A small rotation predictor, trained from scratch.
Model: 6.14M parameters, 40-pixel images.
Rows from block 4 of a small rotation predictor, named by matrix and row number. Rows with one number belong to one neuron. Each number is 128 + 24 x the weight over its row's rms, rounded and kept within 0 to 255. All counts start at 0.
After each neuron's rows are labels from the 100 images, of 14976, where the neuron reaches its highest value: "colour at peak" is the nearest of a few named colours to the mean colour under the peak. Only what is clearly more common there than usual is listed. The data: regions of photos with short descriptions (Visual Genome).
# fc1: MLP up (model.blocks.4.mlp.fc1.weight, 640x160), inputs 0-159
# fc2: MLP down (model.blocks.4.mlp.fc2.weight, 160x640, transposed), outputs 0-159

fc1.142 [123 155  94 126 119  93 147 108 156 128 133 135 168 165 136 138 105 154 153 131 113 141 153 144  91 154 106 152 153 130 107 132  70 122 108 112 132 148 128 117 149 130 206 157  97 140  99 126 108 138 124 132 124 120 109  97 143  91 155 126 113 165 136 120 103 130 132 122 170 130 128  77 171 153 123  77 140 142 138 117 133 140 137 146 145 101 101 148 172 131 128 155 165 109 130 125 154  99 129 172 178 102 108  92  90 120 139  92 113 156  90 145 159 100 104 104 128  88 136 137 132 143 119 152 137 137 130  89 110 107 137 111 156 133  81 176 146 156 170 117 105 111 119 101 144  96 117 133 105 128 142 120 112 107 139 180 130 136 112 102]
fc2.142 [109 138  94 141 147 124 151 122 147 120 111  92 130 103 140 164 137 125 144 143 109 139 142 142 167 121 127 133 101 102  88 133 144 113 110 141 126 148 116 137 149 169 107 113 151 122 127  85 131  97 155 151 176 137 179 153 103 119 118 114  86  76 122 127 122 122  91 153 120 159 121 190  67 124 118 118  79 104 139 141 146 149 144 120 133 178 141  98 117 114 108 116 102 141 175 170 154 129  68  91  84 145 165 149 126 159 140 101 162 114 184 115 104 144 132 137 136 132 147 135 149 112 173 110 124 104 116  82 129 121 148 147 133 128 126 132  84 129 119 111 149 115 144 142 122  85 136 134 130 140 119  76 141 142 121 147 114 123 144 100]
colour at peak: pink; white

fc1.232 [112 115 140  83 116 145 141 141  81 149 110 120 175 131 125 160 122 123 156 129 106 128 180 162 130 102 173 176 129 138 144  85 117 146 117 151 114 148 137 152 148 100 171 172 102 140  89 100  83 106 147 154  93 105 121  83 111 140  95 122 108 184 125 129  94 100 125 112 128 128 145  81 158 136 149 117 148 137 109  81 144 142 101 162 124 103 115 134 144  93 115 108 136 152 161 107 171 118 133 175 144  93 123 146  84  99 159 111 103 112  98 160 126 133 140 127 140  89 157 141 119 138 136 165 101 126 162 134 130  91 122  91 137 132 130 146 145 108 117 118 114 116 142 120 106 172 127 123 118  91 101 140 110 100 144 145 120 129 138 139]
fc2.232 [122 146  62 134 106 127 169 118 147 126  99  87 128 127 150 112 126 139 103 181 102 169 149 124 124 114  54 119 139 138 111 144 103 141 121 155 177 143 127 153 161 115 126 126 140 138 122 157 112 101 153 143 140 135 150 125 142 154 175 118 107 118 149 144 135 126 103 158 121 109  97 146  95 145 121  93 105 137 125 150 126 127 144 120 145 124 104 121 137 152 105 137 103 124 155 158 169 168  59 151 110 143 135 139 169 127  97 153 120 169 178 110  89 120  88 136 142 100 165 152 160 164 150 103 137 133 103  73 138  97 130 121 135  87 112 127 129 140 155 136 123 115 138 144 112 122  98 115  91 107 132 134 141 141 124 112 137  96 175 109]
colour at peak: pink; white

fc1.628 [151 125 115 135 116  99  96 139 143 170 133 144 105  96 105 129 150 135 125 107 120 133 125 107 149 103 154 119 107 159 127 126 136 134 108 153 138 134 124 154 135 180 159 146 151 143 136 132 150 126 219 114  81 132 162 152 155 105 135 112 127 135 135 138 119 138 107  78 117 137 199 191 115 134 119 117 179 168  85 180 119 137  74 151 138 159 159 157 123 134  94 132  95 117 130 124 108 121 146 124  91 122 114 135 136 113 101 113 117 108  76 121 147 167  93 130 127  94 153 148 131 133 155 150 107  94 137 144 121  87 135 128 131 146 134 111 132 137 102 133  98 164 117 100 112 123 145 109 145 127 149 128 141  85 119 118  83 108 143 127]
fc2.628 [128 109 149 132 131 192 120 129 134 120 107 110 136 138 153 174 131 115 140  59 128 114  86 122 131 171 145 137 120 106 144 104 127 120 118 151 109 102 112 103 121 101 127 137 147 135 103 152 105 114 101 119 132 139  89 140 145 105 112 100 134 180 120 120 112 140 131 132 151 143 172 123 119 117 125 122  94 125  85 106  97 155 141  94  89 145 150 100  97 137 106 124 111 108 159 100 125 147 159 124 154 128 136 133 183 150 105 114 116 177 179 142 181 130 126 127 141 120 106 159 151  93 115 107 103  93 184 137  92 137 103 163 129  98 154 103  86 126  90  95 108 133 138 142 132 134 103 146 111 108 130 102 141 157 156 152 152  72 131 127]
colour at peak: white

fc1.187 [114 150 109 114 139  97 147 132 111 123 118 100 157 179 163 132 118 163 155 140 140 148 140 159 105 148 127 115 152 126 117 107  99 130 128 116 149 126 138  96 137 129 185 165  98 128  98 139  81 147  96 123 136  94 126  98 118 112 146 134  99 154 121 122  89 137 131 139 186 131 142  54 202 120 113 103 146 124 137 103 124 140 139 132 124  91 101 140 170 122 156 137 162 146 130 100 140 128 119 162 172 105 103 108  88 125 145 112 126 134 131 141 150  78 111 140 128  63 126 144 119 154 107 149 109 150 126  91 143  93 111 137 134 137  77 162 137 141 156 121 113 106 132 124 140 120 145 121  95 126 139 136 118 123 140 178 128 173  95 110]
fc2.187 [ 89 128  81 100 121 131 150  97 156 101 114  85 115 112 134 158 147 109 141 132 114 151 121 140 136 146  90 130 143 115 115 131 146 106 129 152 126 147 123 168 117 155 121 133 147 139 126 103 144  82 155 129 189 142 164 128 125 110 149 117 102  81 116 126 134 114  96 129 124 172 107 163  82 134 117  96 115 114 148 146 149 110 109 120 140 169 133 114 127 121 131 137  92 142 192 153 142 133  48  99  93 145 173 126 154 159 115 118 159 112 176 128 126 136 119 135 151 130 154 162 175  91 158  94 128 125 131  81 120 125 125 139 147 106 143 136  72 142 115 123 142 134 112 138  98 101 101 130 121 136 116  88 118 144 130 156 121  96 162 102]
colour at peak: pink

fc1.124 [178  88 118 169 122 129 122 135 110 108 130 102 161 174 117 159 110 137 128 144 159 126 117 126  96 194 118  89  90 144 102 145 140 138 125  89  99 136 136  96  94  98  89 137 124 124 129 152 128 128  95  96 135 164  92 158 112 119 155 131  98 129 115 132 119 180 131 128 157 119 154 116 147 107 107 174  89 118 129  87 113 144 176 111 130  79  97 116 130 123 129 124 184 113 111  80  87 148 126 133 173 141 108  99 164 129  97 141 128 155 143 135 130 122 156 123 132 161  93 128 160  89 117 111 144 136  90 169 160 135 114 120 127 117 148 129 128 130 132 140 141 131 125 157 123  98 103 123 116 169 151 109 110 119 113 141 127 176 129 148]
fc2.124 [119 116  63 140 101 121 118 158 136 158 121 132 146 156 150  96 140 142 123 159 121 157 108  98 140  67 141 138 137 140  96 134 173 150 137 139 102 101 127  94 156 125 128 143 118 111 112 117 124 101 159 138 155  94 190 167 126 147 180 117 122 117 117 129 137 113 128 132 147 121 128 125 106 139 123 131 156 149 141 109 120 134 122 122 109 117 127 130 113 129 140 145 157 107 132 143 184 114 108 141 117 151 139  95 185 143 176  88 118 164 152 107 160 137  96 152 139 133 158 154  97 104 126 105 129 154 119 161 101 132 124 142 145 144 155  85 127 149 117 181 147 133 147 155 119 103 113 134 117 155 135 183 123  63 104  73 165 128 151 116]
colour at peak: brown

fc1.369 [ 99 121 148 139 107 115 152 119 155 111 129 130 181 158 135 135 141 138 149 150 123 111 117 132 122 149 106 113 151 140 120 117 135 148 135 148 140 119 106 112 164 109  61 157 119  98 142 176 115 137  68 104 131 130 105 131 130 126 161 148 117 163  87 129 111 148 136 100 141 132  69 131 161 112  93 112 148 119 100 104  92 120 162 108 114  94 118 137 135 117 154 134 179  87 109 118 103 152 121 104 148 199 110 115 132 148 130 121 115 167 172 127 141  98 133 149 129 154 119  99 131  93 114  96 148 118 150 108 122 155 115 143 130 141 125 175 141 158 125 124 148 106 112 147 132 161 127 141  79 149 156 127 152 155 102 147 137  86 193 157]
fc2.369 [104 126 111 148 114 129 139 161 135  73 114 115 110 136 187 185 122 104 150 106 110 135 132 171 120 138 138 176  71 109  84 105 142 145 120 107 103 129 142 132 151 134  93 141 164 106  88 137  95 150 120 118 145 148 123 137 133 134  96 149 143 160 109 115 121 180 131 150 101 184 126 131 100 146 140 113 151 103 111 116 105 126 105  82 138 149 161  96  91  98  70  85 150 125 168 148 124 153 117 117  97 113 141 137 152 124  90 110 142 142 168 132 103 158 154  88 128 109 122  87 121 112 131 115 129 125 122 120 107 132 122 140 119  95 122 137 120 144 118 157 103 107 115 131 118 153 109 105  95 114 155  93 119 181  98 142 131 145 101 130]
colour at peak: pink

fc1.471 [116 127 150 118 146 183 119 113 143 170 113 165 121 134 134 145 179 128 115 159 116  91 156 155 128  69 138 158 154 158 138 111  97 149 115 134 158  94 160 113 131 114 207 130 157 130 157 112 106 157 156 134  89 116 134 113 164 156 112 145 168 129 105 141 117 117 106  90 114 161 164 122 106 139 146 150 136 117 136 120  99 128 166 142 118 187 167 130 122 140 146 136  85 150 119 136 113 109  85 164 114 141 159 101 148 119 104 131 118 118  92 107 130  94 138 119 136 107 127 137 146 176 121 143 134 109 119 104  98 109 136 116 104 142 145 119 114 157  89 120 110 128 160 128 112 134 113 135 166 141 147 123 143 153 136 114 102  88  64 119]
fc2.471 [111  90 137 165 119 122 152 187 174 120  86 146 122 160 103 107 124 125 113 133 122 130  96 150 119 133 109  88 130 151  75 129 107 118 160 118 118 121 138 106 174 117 129 136 166 120 100 122 110  69 117 126 119 153 110 122 130 146 151 116 116 111 124  89 148 113 105 131 136 105 118 106 134 142 120 124 103 152 135 150 100 181 130  92 133 146 103  91  99 140 107  82 167 130 123 103 146 133  85 117 135 106 111  90 142 120 135 109 130 185 184 101 135  98 100 106 123 105 146 121 126 109 110 138 170 150  90 119 121 157 140  97 117 116 129 121 150 143 133 165 142 142 143 101 122 142 127 162 172 121 154 140 113 109 141 147 160 115 149  52]
colour at peak: black

fc1.161 [112 118 115  97 139 117 104 162 132 160 122 135 101 102 129 129 145 118  98 123  89 139 123 111 151  69 110 141 138 136 152 113 143 141 154 154 119 127 121 130 134 139 189 114  90  98 126 120 161 126 168 170 136 145 140  96 111 143 101 130 126 148 157 126 114 110 110 118 101 132 123 139 113 148 164  86 175 167 110 147 106 123 101 149 136 188 186 156 113 128  94 164 109 174 149 161 145 106 130 166  92  97 129 164 127 156 128 141 117 124 109 107 130 108  98 120 159 112 141 124 114 195 144 172 137 104 150 119 123 143 142 133 136 132 110 142 132 121 112 104 105 162 121 125 123 154 177 113 146  98 107 174 141 178 128 140 131  96 106 153]
fc2.161 [ 91  93  81 162 100 129 119 151 112 131 150 135 125 138 129 107 165 177 129 142 122 121 137 127 150  56 163 109 130 162  93 143 158 150 137 145 150 127 114 109 158 116 124 151 134  99 146 117 113 123 169 142 120 120 186 133 130 170 143 116  85 109 110 154 130  86 134 107 141 115 103 180  99 141 116 119 127 138 123 144 139 149 126 126 101 107 110 107 137 125 111 138 152 122 142 122 184 135 104 112 104 139 160 103 138 122 165  71 123 129 182  90 140 142 102 104 126 103 118 148 124 103 125 121 123 146 121 143 105 140 141 128 152 103 186  76 151 148 115 156 118 100 136 147 106 146 122 132 101 143 149 156 141 100 141 116 181 131 186 122]
colour at peak: black

fc1.290 [165 135 128 120 113 104 141 126 186 130 153 102 108 107 140  98 163 131  86  61 117 143 132 118 108 127 158 150 115 103 105 110 151 110 135 130 127 137 149 117 162 178 105 129 103 148 127 111 140 152 123  90  94 148 131 159 128 134 115 129 147 144  91 133 130 128 112 144 131 133 105 168  96 150 123 147 111 159 102 115 127 137 166  72 117 143 174 127  77 112 123 110 124 142 162 156 147 132 164 136  77 136 142 136 117 120 106 134 169 103 123 154 129 131 133  91 127 132 164 166 121  81 153 171 117 162 133 171 126 105 120 138 162 115 163 103  97 158 113 105 132 125  89 161 106 144 135 141 132 112  95 102 157 130 125 101  80 136 148 167]
fc2.290 [103 128 120 128 153 136 121  97 133 118 152  86 103  89 138 154 112  75 148 136 150 154 125 135 146 129 187 142 104 151  90 134 116  79 138 138 100 125 110 109 149 168 153 109 131 162 131 131 143  92 132 146 131 145 106 119 134 118 189 168 153 110 119 129 122 118 110 122 149 166  70 149 145 117 131 107 108 149  94 118 113 113 133  91 150 185 143 126  85 130 138 145  98 149 150 119 116 140  91 113 142  90 145 158  93 145  83 129 145 130 114 118 138 110 125 130 104 130 144 166 134  98 143 103 125 162 167 129 106 155 123 123 106 102 146  91  96 139 107  92 131 125 143 179 118 121  99 135  89  94 107 117 164 113 143 100 107  92 148 162]
colour at peak: white

fc1.427 [ 81 119 109 134 135 142 110 121  90 144 101 150 110 158 141 157  94 152 116 159 119 107 131 122  91 127 138 141 126 154 116 125 104 155 148 108 140 138 130 151 106  80 192 136 108 150 138 143 125 127 164 167 137  95 143 115 141 138 140 131 121  83 165 137  94 140 120 133 106  93 143 102 151  98 135 129 134  84 142  99 128 155 109 162 148 116  92 123 175 136 119 112 130 142 117  78 153 114 109 170 173  95 147  88 130 105 172 145 104 115 149 122 153  81 112 154 127 155 136  90 130 139 115 128 122 134 157 101 157 124  98 114 123 134  72 140 193  89 138 114 158 158 163 127 130 123 121 105 105 109 131 120  93 139 128 172 109 130  96 128]
fc2.427 [ 82 134 148 110 168 130 121 129 148 114 127  68 166 116 111  95 117  98 153 139 133 147 130 145 137 113  66 135 125 126 110 126 152 104 135 123 124 137 142 124 171 128 110 164  97 193 156 114 113 145 104 165 150 152 107 134 144 126 148 142 125 117 114 134 126 134 114 152 127 112  85 128 102 160 126 113 137 140 106 127 126 100  79 115 153 167 159  88 115 129 120 115 134 141 165 153 120 223  72 121 148 107 118 140 118 152  99 165 140 109 121 122 106 118 118 114 144 126 162 143 133 149 159  94 152 149 159 106  82 153 146 129 121 125 144 112 109 144 141 140 143 152 164 148  92 111  83 119 129 136 119 122 122 108 133 102 110  97 181 136]
colour at peak: pink

fc1.436 [133 163 123 108 144 154 168  93 133 122 131 129 145 138 133 135 111  91 125  97 141 133 165 169  82 105 115 152 143 137 117 114 170 167  76  95 120 152 126 112 111 144 147 160 161 100  95 117 138 136 108  93 138 156 165 102 142  90 123 170 133 184 101 145 115 119 123 155 129 167  76 163 136 142 165 144 127 155 100 131 154 113 177 124 117 149 128 113 162 149 154 138 134 117 131 126  93 138 153 140 158 122 136 135 137 137 111 110 162  88 121  81 141 100 139  95 118 103 114 117 114 151 116 135 156  89 146 112 116 110 167 142 111 131  90 137 125 144 113 105 143 120 121 107 138 131 156 172 113 106  70 123 128 154  96 164 175 116 149 141]
fc2.436 [132 177 173  97  80 118 167 122 177 114 104 147 119  98  60 137 154 128 120 107 136 102 130 111 146 166 127 114 109 132 168 116  96 135 152 147 175 163 124 158 139 129 100  94 145 138  88 106 154 107 137  94 123 143 139 150 109 129 151 171 119 137 135 109  99  95 109 127 140 145  97  95  95 113 110 114 159 126  86 111 126 118 108 160 144 129 158 145 138 124 107 114 140 160 146 164 130  96 120 138 115 124 151 153 122 133 116  93 154  99 122 141 104  98 128  99 138 133 124 115 148 129 142  80 118 102 144  78 122  86 106  84 112 141 133 167 130 136 139 114 144 124 117  98 107 164 120 161 132 141 108 139 108 124  98 112  98 172 164 169]
colour at peak: white

fc1.432 [143 109 133 132 147 145  95 155 128  92 114 157 125  77  92 129 132  91  98 110  94 107 148 143 131 131 140 143 104 143 120 138 115 116 133 125 145 144 110 138 116 135 155 125 103 117 121 125 192 142 170 156 164 154 149  97 139 122 126 115 154 132 110 121 136  81 123 139 104 117 107 136  98 169 136 119 200 168 119 149 117 116 102 149 112 155 135 131 118 112  96 143 115 154  98 140 131 101 111 182 128  75 140 171 147 155 138 119 131  94 151 143 110 127 111 121 138 158 137 112 138 169 124 150  74 109 138  96 103 160 158 137 117 146 119 132  94 118 131  88  79 140 124  96 162 118 136 102 123 104  86 120 126 137  79 115 124 157 111 190]
fc2.432 [122 166 167 130 127 145 111 169 174  89 116 134  98 116 111 124 133 116 117 107 149 120 124 145 114 171 114 132 110 117 155 148  86 162 130  82  98 164 134 129  93 135 156 156 117 111 122 130 147 140 104 167 161 165  76  96 125 144 155 130 141 144 151  88 141 153 151 167 117 157  94 149 136 137 136 128 138 125 175 109  89 137 140 113 151 128 132 157 118 109  93 142 147  84 130  79  99 106 143 147 141  92 141 130 126 119 124  98  95 149 149 107 166 113 118 155  89 133 160  88 144 123 149 161 117 156 116 153 166 160 127 168 127 109 111 130 136 128 149 119 120 156 111 114 126 103 143 105 114 125 140 157 122 128 153 142  97 185  89 176]
colour at peak: white; pink

fc1.505 [155 114 100 111 126  89 180  90 121 131 148 142 175  82 136 122 152 112 134  98 145 152 158 121  88 180 158 149 112  76 111 140 141 126 106 112 132 173 144 133 136 158 122 143  87 161 110 111 151 139 132  88 114 152 107 128 194 116 129 119 138 143 124 101 147 135 127 123 171 128 100 152 135 161  99 119 126 134 116  68 124 154 173 148 144 147 122 102 124 116 140 106 127 159 177 170 128 127 135 136 137 104 141 146  96  95 159 152 139  97 113 155 166 130 147 135 100 129 159 152 122 108 110 198  96 142 145 121 146 118 126 160 152 133 138 116 101 120 154 111 103  97 108 156 132 117 118 112 116 110  87 124 134 146 163 132 122 141 129 149]
fc2.505 [ 80 154 145 102 115 120 125 109 177 141 125 137 146 104 154 113 136 117 175 136 163 124 108  80 107 132 137 165 112 149 133 153 134 149 120  87  80 123 141 136 112 142 147 150 166 129 125 142 127 133 148  91 106 133 105 128 103 133 205 140 135 172  87  83 157 139 165 114  73 138  86 137 174 132 129 137 147 143 109  86 106  73 133 108 150 133 147 147  80 105 136 130 166 145 109 116 106 102 149 115 132  97  97  94 103 117 106 140 138 156 130 150 148 112 116 144  83 137 124 101  97 175 152 173 124 112 147 116 132 162 106 134 117 131 136 131 138 138  96 129 115 133 158 126 142 143 107 154 167 109 146 151 136 118 150 119 138 130 149 129]
colour at peak: green

fc1.387 [102 140 100 153 162 133 123  70 150 124 120 101  88 111 107  87 169 138 128 103 113 106 121  93 156 103 108 103 112 146 163 136 130 171 151 135 129 124 118 112 115 133 154 143 123 112 131 114 164 143 101  86 157 111 141 122  77 125 124 189 143 128 152  96 123 158 125 112 148 103 120  94  87 114  87 105 123 138 126 124  97  70 154 108  98 115 146  99  88 160 141 104 116  83 116  66 118 175 124 127 112 148 137 110 156 153 125 150 142 137 119 131 152 133 110 160 164 118 153 124 145 153 116  95 138 122 135 145 124 157 149 155 133 153  95 157 135 125  89 128 104 170 128 128 137 121 139 137 162 101 124 166 151  88 105 118 103 145 108 120]
fc2.387 [124 162 191  74  84 151  93 125 163 114 133 133 138 125 155 100  91 165 145 154 115 119 144 104 119 142 119 119 159 141 102  58 141 131  89 121  99  94 102 150 165 140 137 128 148 134 176 154 158 135 104 129 122 148  84  94 122 128 121 123  83 186 110 185 145 126 190 132 140 149 127 144 158 119 101 156 126  95 143 115  71 118  90 124 111 119 109 108 126 104 127 157 148 132  94 176 116 105 138 146 116 107 124 119 142 127 150 114 117  98 120 123 144 131 136 140 123 148 130 164 122 128 175 143 137 107 160 105 120 142 147 120 142  98 108 117 120 142 161 125 150 126 138 143 143 117  93 108 150 128 147 116 114 128 142 132 166 158 142 120]
colour at peak: green

fc1.448 [142 150 142 128 189 123 121 132 135 116 152 127 130 129 134 140 169 152 159  98 146 123 134 157 137 167 102 130 163 112  94 161  94 147  96 128 128  89 108 103 170 102 123 157 119 106 126 102  90 121  51 111 146 126  91  96 187 147 125 141 116 161 146 124 117 136 120 148 114 135  98  78 152 168 146 145 152 127 126 131 104 134 144  84 152  75 104 149 140  87 131 126 140 119 118 130  90 127 141 164 173 187 109 111 143 121 143 120 101 143 161 105 143 138 129 144 119 132 144 121 116 141 106 140 163 138  87  90  95 134 169 119 181 123 112 106 143 162 124 128  98 114 129 118 125 129 140 107 155 130 157 146 125 123 112 120 152 114 133  97]
fc2.448 [141 153 107 129 178 126 139 129 117 149 156  92 119 142 107 118 138 141 143 113 136 110 114 133  99 131 134 138 115 142 142 151  91 149 124 118  99 119 128 129 131 122 100 147 128 112 105 155  66 117 137 121  63 105 101 138 155 128 129 172 125 145 196 133  94 110 107 159 148 129 112 109 114 110 152 134 134 132 117 138 130 132 192  82 136 117 179 120 139 108 126 150 143  54 111 124  76 157 100 125 117 182  94  94 165 100 120 108 144 125 138 141 119 110 150 132 101 147 126 140  93 169  67 136 146 152 135 101 121 109 156 151 158 127 121 109 143 146 122 131 107 100 131 110 141 110 101 186 154 122 145 107 121 154 120 134 150 112 120  95]
colour at peak: pink

fc1.255 [131 137 125 109 129 152 109 149 122 143  89 145  98 111 141  88 129 105 128 111 110 111 103 101 138 119 106  99 114 143 185 156 117 165 142 125 130 117 125 127 142 109 180  97  87 176 118 107 123 141 172 130 158 142 113 104 144  81 114 124 137  60 135 120 168 102 156 119 117  81 171 100 124 151 130  84 118 132 139 140 147 133 150 133 101 157 146 125 108 154 130  89 110 171 143 146 150 127  98 141  75  98 135  80 158 112 139 133 150 119  94 164 147 115  99 131 134 112 149 130 144 141 131 124 117  86  87  98 116  66 138 117 118 168 133 122 109 136 124 141 142 141  84 129 122 120 181 145 149 107 144 140 130 121 149 164 118 157 122 131]
fc2.255 [163 103 110 103 151 135 139  69 126 163 120 119 133 159  91 113 131 122 128 112 123 147 120 153 131  95  95 201  87  72 122 104 144 143  97 125 143 127 154 168 141 130 114 137 120 133 119  59 101 164  98 133 105 140 138 168 132 118 101 142 100 151 138 127 153  91 157 144 115  83 138 111  90 139 146 130 125 159 107  98 123 148 110 183 128 143 145 151 128 111 144 127 120 120 154 140 132 143 147 121 103 146 121 134 127 114 130 118 123 117 174 125 129 140 129 109 115  63  51 102 175 172 133 114  99 119 151 125 106 126  96 172 125 111 118 121 113 131 149 145 156 116 104 116 113 128 123 167 145 156 101 154 109 116 135 139 126 139 134 152]
colour at peak: black

fc1.69 [134 112 132 141 117 103  92 165 111 119 114 126 109 125 100 109 162 206 132 151 117 115 115 149 174 165 166 102 103 129 120 129  77 110 130 187 117  94 136 118 131 106  83 115  98 141 162 123 112 109 139 124  87  98 112 143 108 147 126 100 102  87 140  94 110 118 137 105 124 118 177 107 120 107 100 120 137 131 149 160 118 161 111 131 125 117 116 137 135 132 112 118 110 160 107 126 156 127  97 127  94 140 131 130  96 104 141 129  91 163 110 176  94 150 110 186 136 144 117 153 117 111 126 121 130 151 130 122 105 147  67 103 133 116 137 111 119  82 123 172 134 116 115 150 118 129 100 115 126 131 147 133 126  96 181  85  84  98 131 108]
fc2.69 [107 164 158 119 118 101 163 119 157 126 115 132 157 124  63 149 141 115 149  83 121 110 121  96 107 139 133 123 127 142 169 113 109 130 148 148 156 143 146 160 108  86 126 102 146 137  86 107 155  98 164  96  87 116 152 131 155 129 154 182 125 133 119 116 121 117 118 153 118 130 100 128  82 124 115 127 158 106  98  77 129 135 100 132 113 138 159 163 134 141 141 142 128 108 100 154 134  83 145 122 109 111 127 181 125 117  97  95 150 108 134 116  92  86 130 118 137 127 159  98 144 131 138 118 147 104 148  67 120  72 109  89  95 104 125 136 116 122 130 132 133 114 109 106 135 158 126 141 129 112  87 138 153 125  88 127  89 148 163 179]
colour at peak: white

fc1.466 [121 120 139 122 141 149 135 106 140 146 132 137 156 179 139 103 109  96 121 124 167 134 149 119  97 136  84 122 138  97 145 150 129 142  79  76 113 162 140 149 126 145 128 101 147 106 106 113 160 144 100 106 149 125 152 112 108 115  87 190 150 156 113 137 120 151 132 150 106 145 129 161 138  90 104 125 103 153 168 120 109 110 152 125 130 120 170  95 106 117 105 104 124 133 113  95 117 157 134 116 157  66 141 118 135 153 103 153 149 103 149  92 136 130 173 124 184 114 157 152 115 142 123 143 145 125 131 142 136 172 157 124 113 150 109 128 102 178 112 120 127 105 107 130 146 144 130 193 134 139 161  75 100 135 147 173 124 132  86 147]
fc2.466 [141 157 187 116 112  85 140 126 152  99 118 139 180 124  68 114 129 124 120 123 147  85 116  95 110 166 150 133 141 131 153 111 113 141 164 119 170 159 116 172 116  93 101 139 150 154 110 136 132  97 121  84  69 143 108 122 123 132 149 168  81 118 135 145 108 155 120 111 133 122 124 120 119 130  97 115 127 131  83 126  88 130 103 148 130 115 121 167 153 146 115 139 141 120  98 137 146  90 153 127 135 128  95 155  92 107 106 116 130 111 113 148 127 137 126  86 111 149 145 116 153 146 151  93 138 148 127  69 131 105 116 111 142 136  98 127 145 118 148 148 164 131 117 106 132 156 128 160  82 118  81 142 150 103 108 125  75 157 138 173]
colour at peak: brown

fc1.343 [ 92 126 168 132 145  80 135 120 158 129 124 138 153 140 141 150 162 139 125 144 158 126 119 137 133 129 114 119 160 101 127 115 106 110 101 142 120 124 124  86 167 106  80 122 130 126 151 159  78 119  53 129 147  93  83 107 129 131 145 188 114 166  98 120 133 166 156 114 150 130  90  85 151 142  86 103 139 109 104 155 147 106 116  88 162  82 134 153 156 104 134 123 132  98 107 126 119 160 148 117 156 192 121 104 132 101 109 154 119 162 149 140 129 147 130 119 112 140 147 110  94 103 116 130 142 119 101  94 121 123 161 131 145 130 145 111 126 156 143 174 141  87 139 146 109 115 139 132 134 145 143 132 154 119  98 108 132 103 165  87]
fc2.343 [ 98 146 143 144 132 142 130 159 132 108 122 125 127 173 153 141  89 126 110 128 133 158  97 183  71 175 102 133  76 121 136 142 117 172 105 110 124 102 150 121 136 148 115 127 165 121  91 160 110 162  78 152  87 145 126  82 149 127  95 152 127 141 121 102 106 145 134 150 109 147  95 110  92 116 175 119 149 111 110 125 117 102 118 100 144 129 194 135 120  87  91 139 131 113 143 133 113 156 110 118 112 152 114 149 166 137 135 131 119 153 123 119 129 113 149 119 145 155 160 107  99 161  66 136 123 138 128  91 119 151 133 133 133 160 104 104 153 140 155 158 122 131 142 128 123 142 123 132 116 119 158 138  77 197 137 150 115 126 114 144]
colour at peak: pink

fc1.608 [136 123 139 112 158 107 143 128 117 159 111 114  93 135 142 118 136 137 165 126 176 137 157 117 128 138 118 107  85 149 120 141 141 103 133 130 146 143 140 138 162 156 134 147 104 120 141 142 124 121 107 126 136  84 123  73 121  92 127 136 116 121 187 104 100 127 158 132 111 142 163 131 120  88 108 133 116 143 112 140 137 103 155 175 133  75 159 123 146 155 114 133 131  64 103 160 153 177 117 154 152 113 102 125 111  91 102 133 109 145  93 140 112 100  74 151 133 135 182 171 105 152 148 180 147 123 109 127 146 126 148 106 135 165 107 131 145  61 167 181 123 124 128 150 133 122 145 148 133 118 120 157 125 105 137  97 117 150  90 131]
fc2.608 [ 81 127 154 122 134 162 105 129 137  96 134 141 112 182 121 114 132 148 107 153  85 118 155 141 107 104 102 168 121 130 115 121 132 178 100  84 123 115 134  99 118 159 144 117 139  95 174  98 134 133 160 127  86 105  86 139 146 103 152  80 140 136  86 119  83 148 134 114 140 145 122 122 107 132 158 124 162 130  71 124 132 134 109 143  82  65 157 147 122 106 136 142 133  85 116 133 155 118 183 145 138 137 122 126 146 114 134 166 108 135 144 131 146 119 120 112 132  96  90 145 121 164  88 129 114 119 133 153 136 134 119 190 122 136 102 125 110 153 135 167 124 146 137 137 119 169 154 134 159 102 137 122 120  91 101 159 154 160 102 135]
colour at peak: white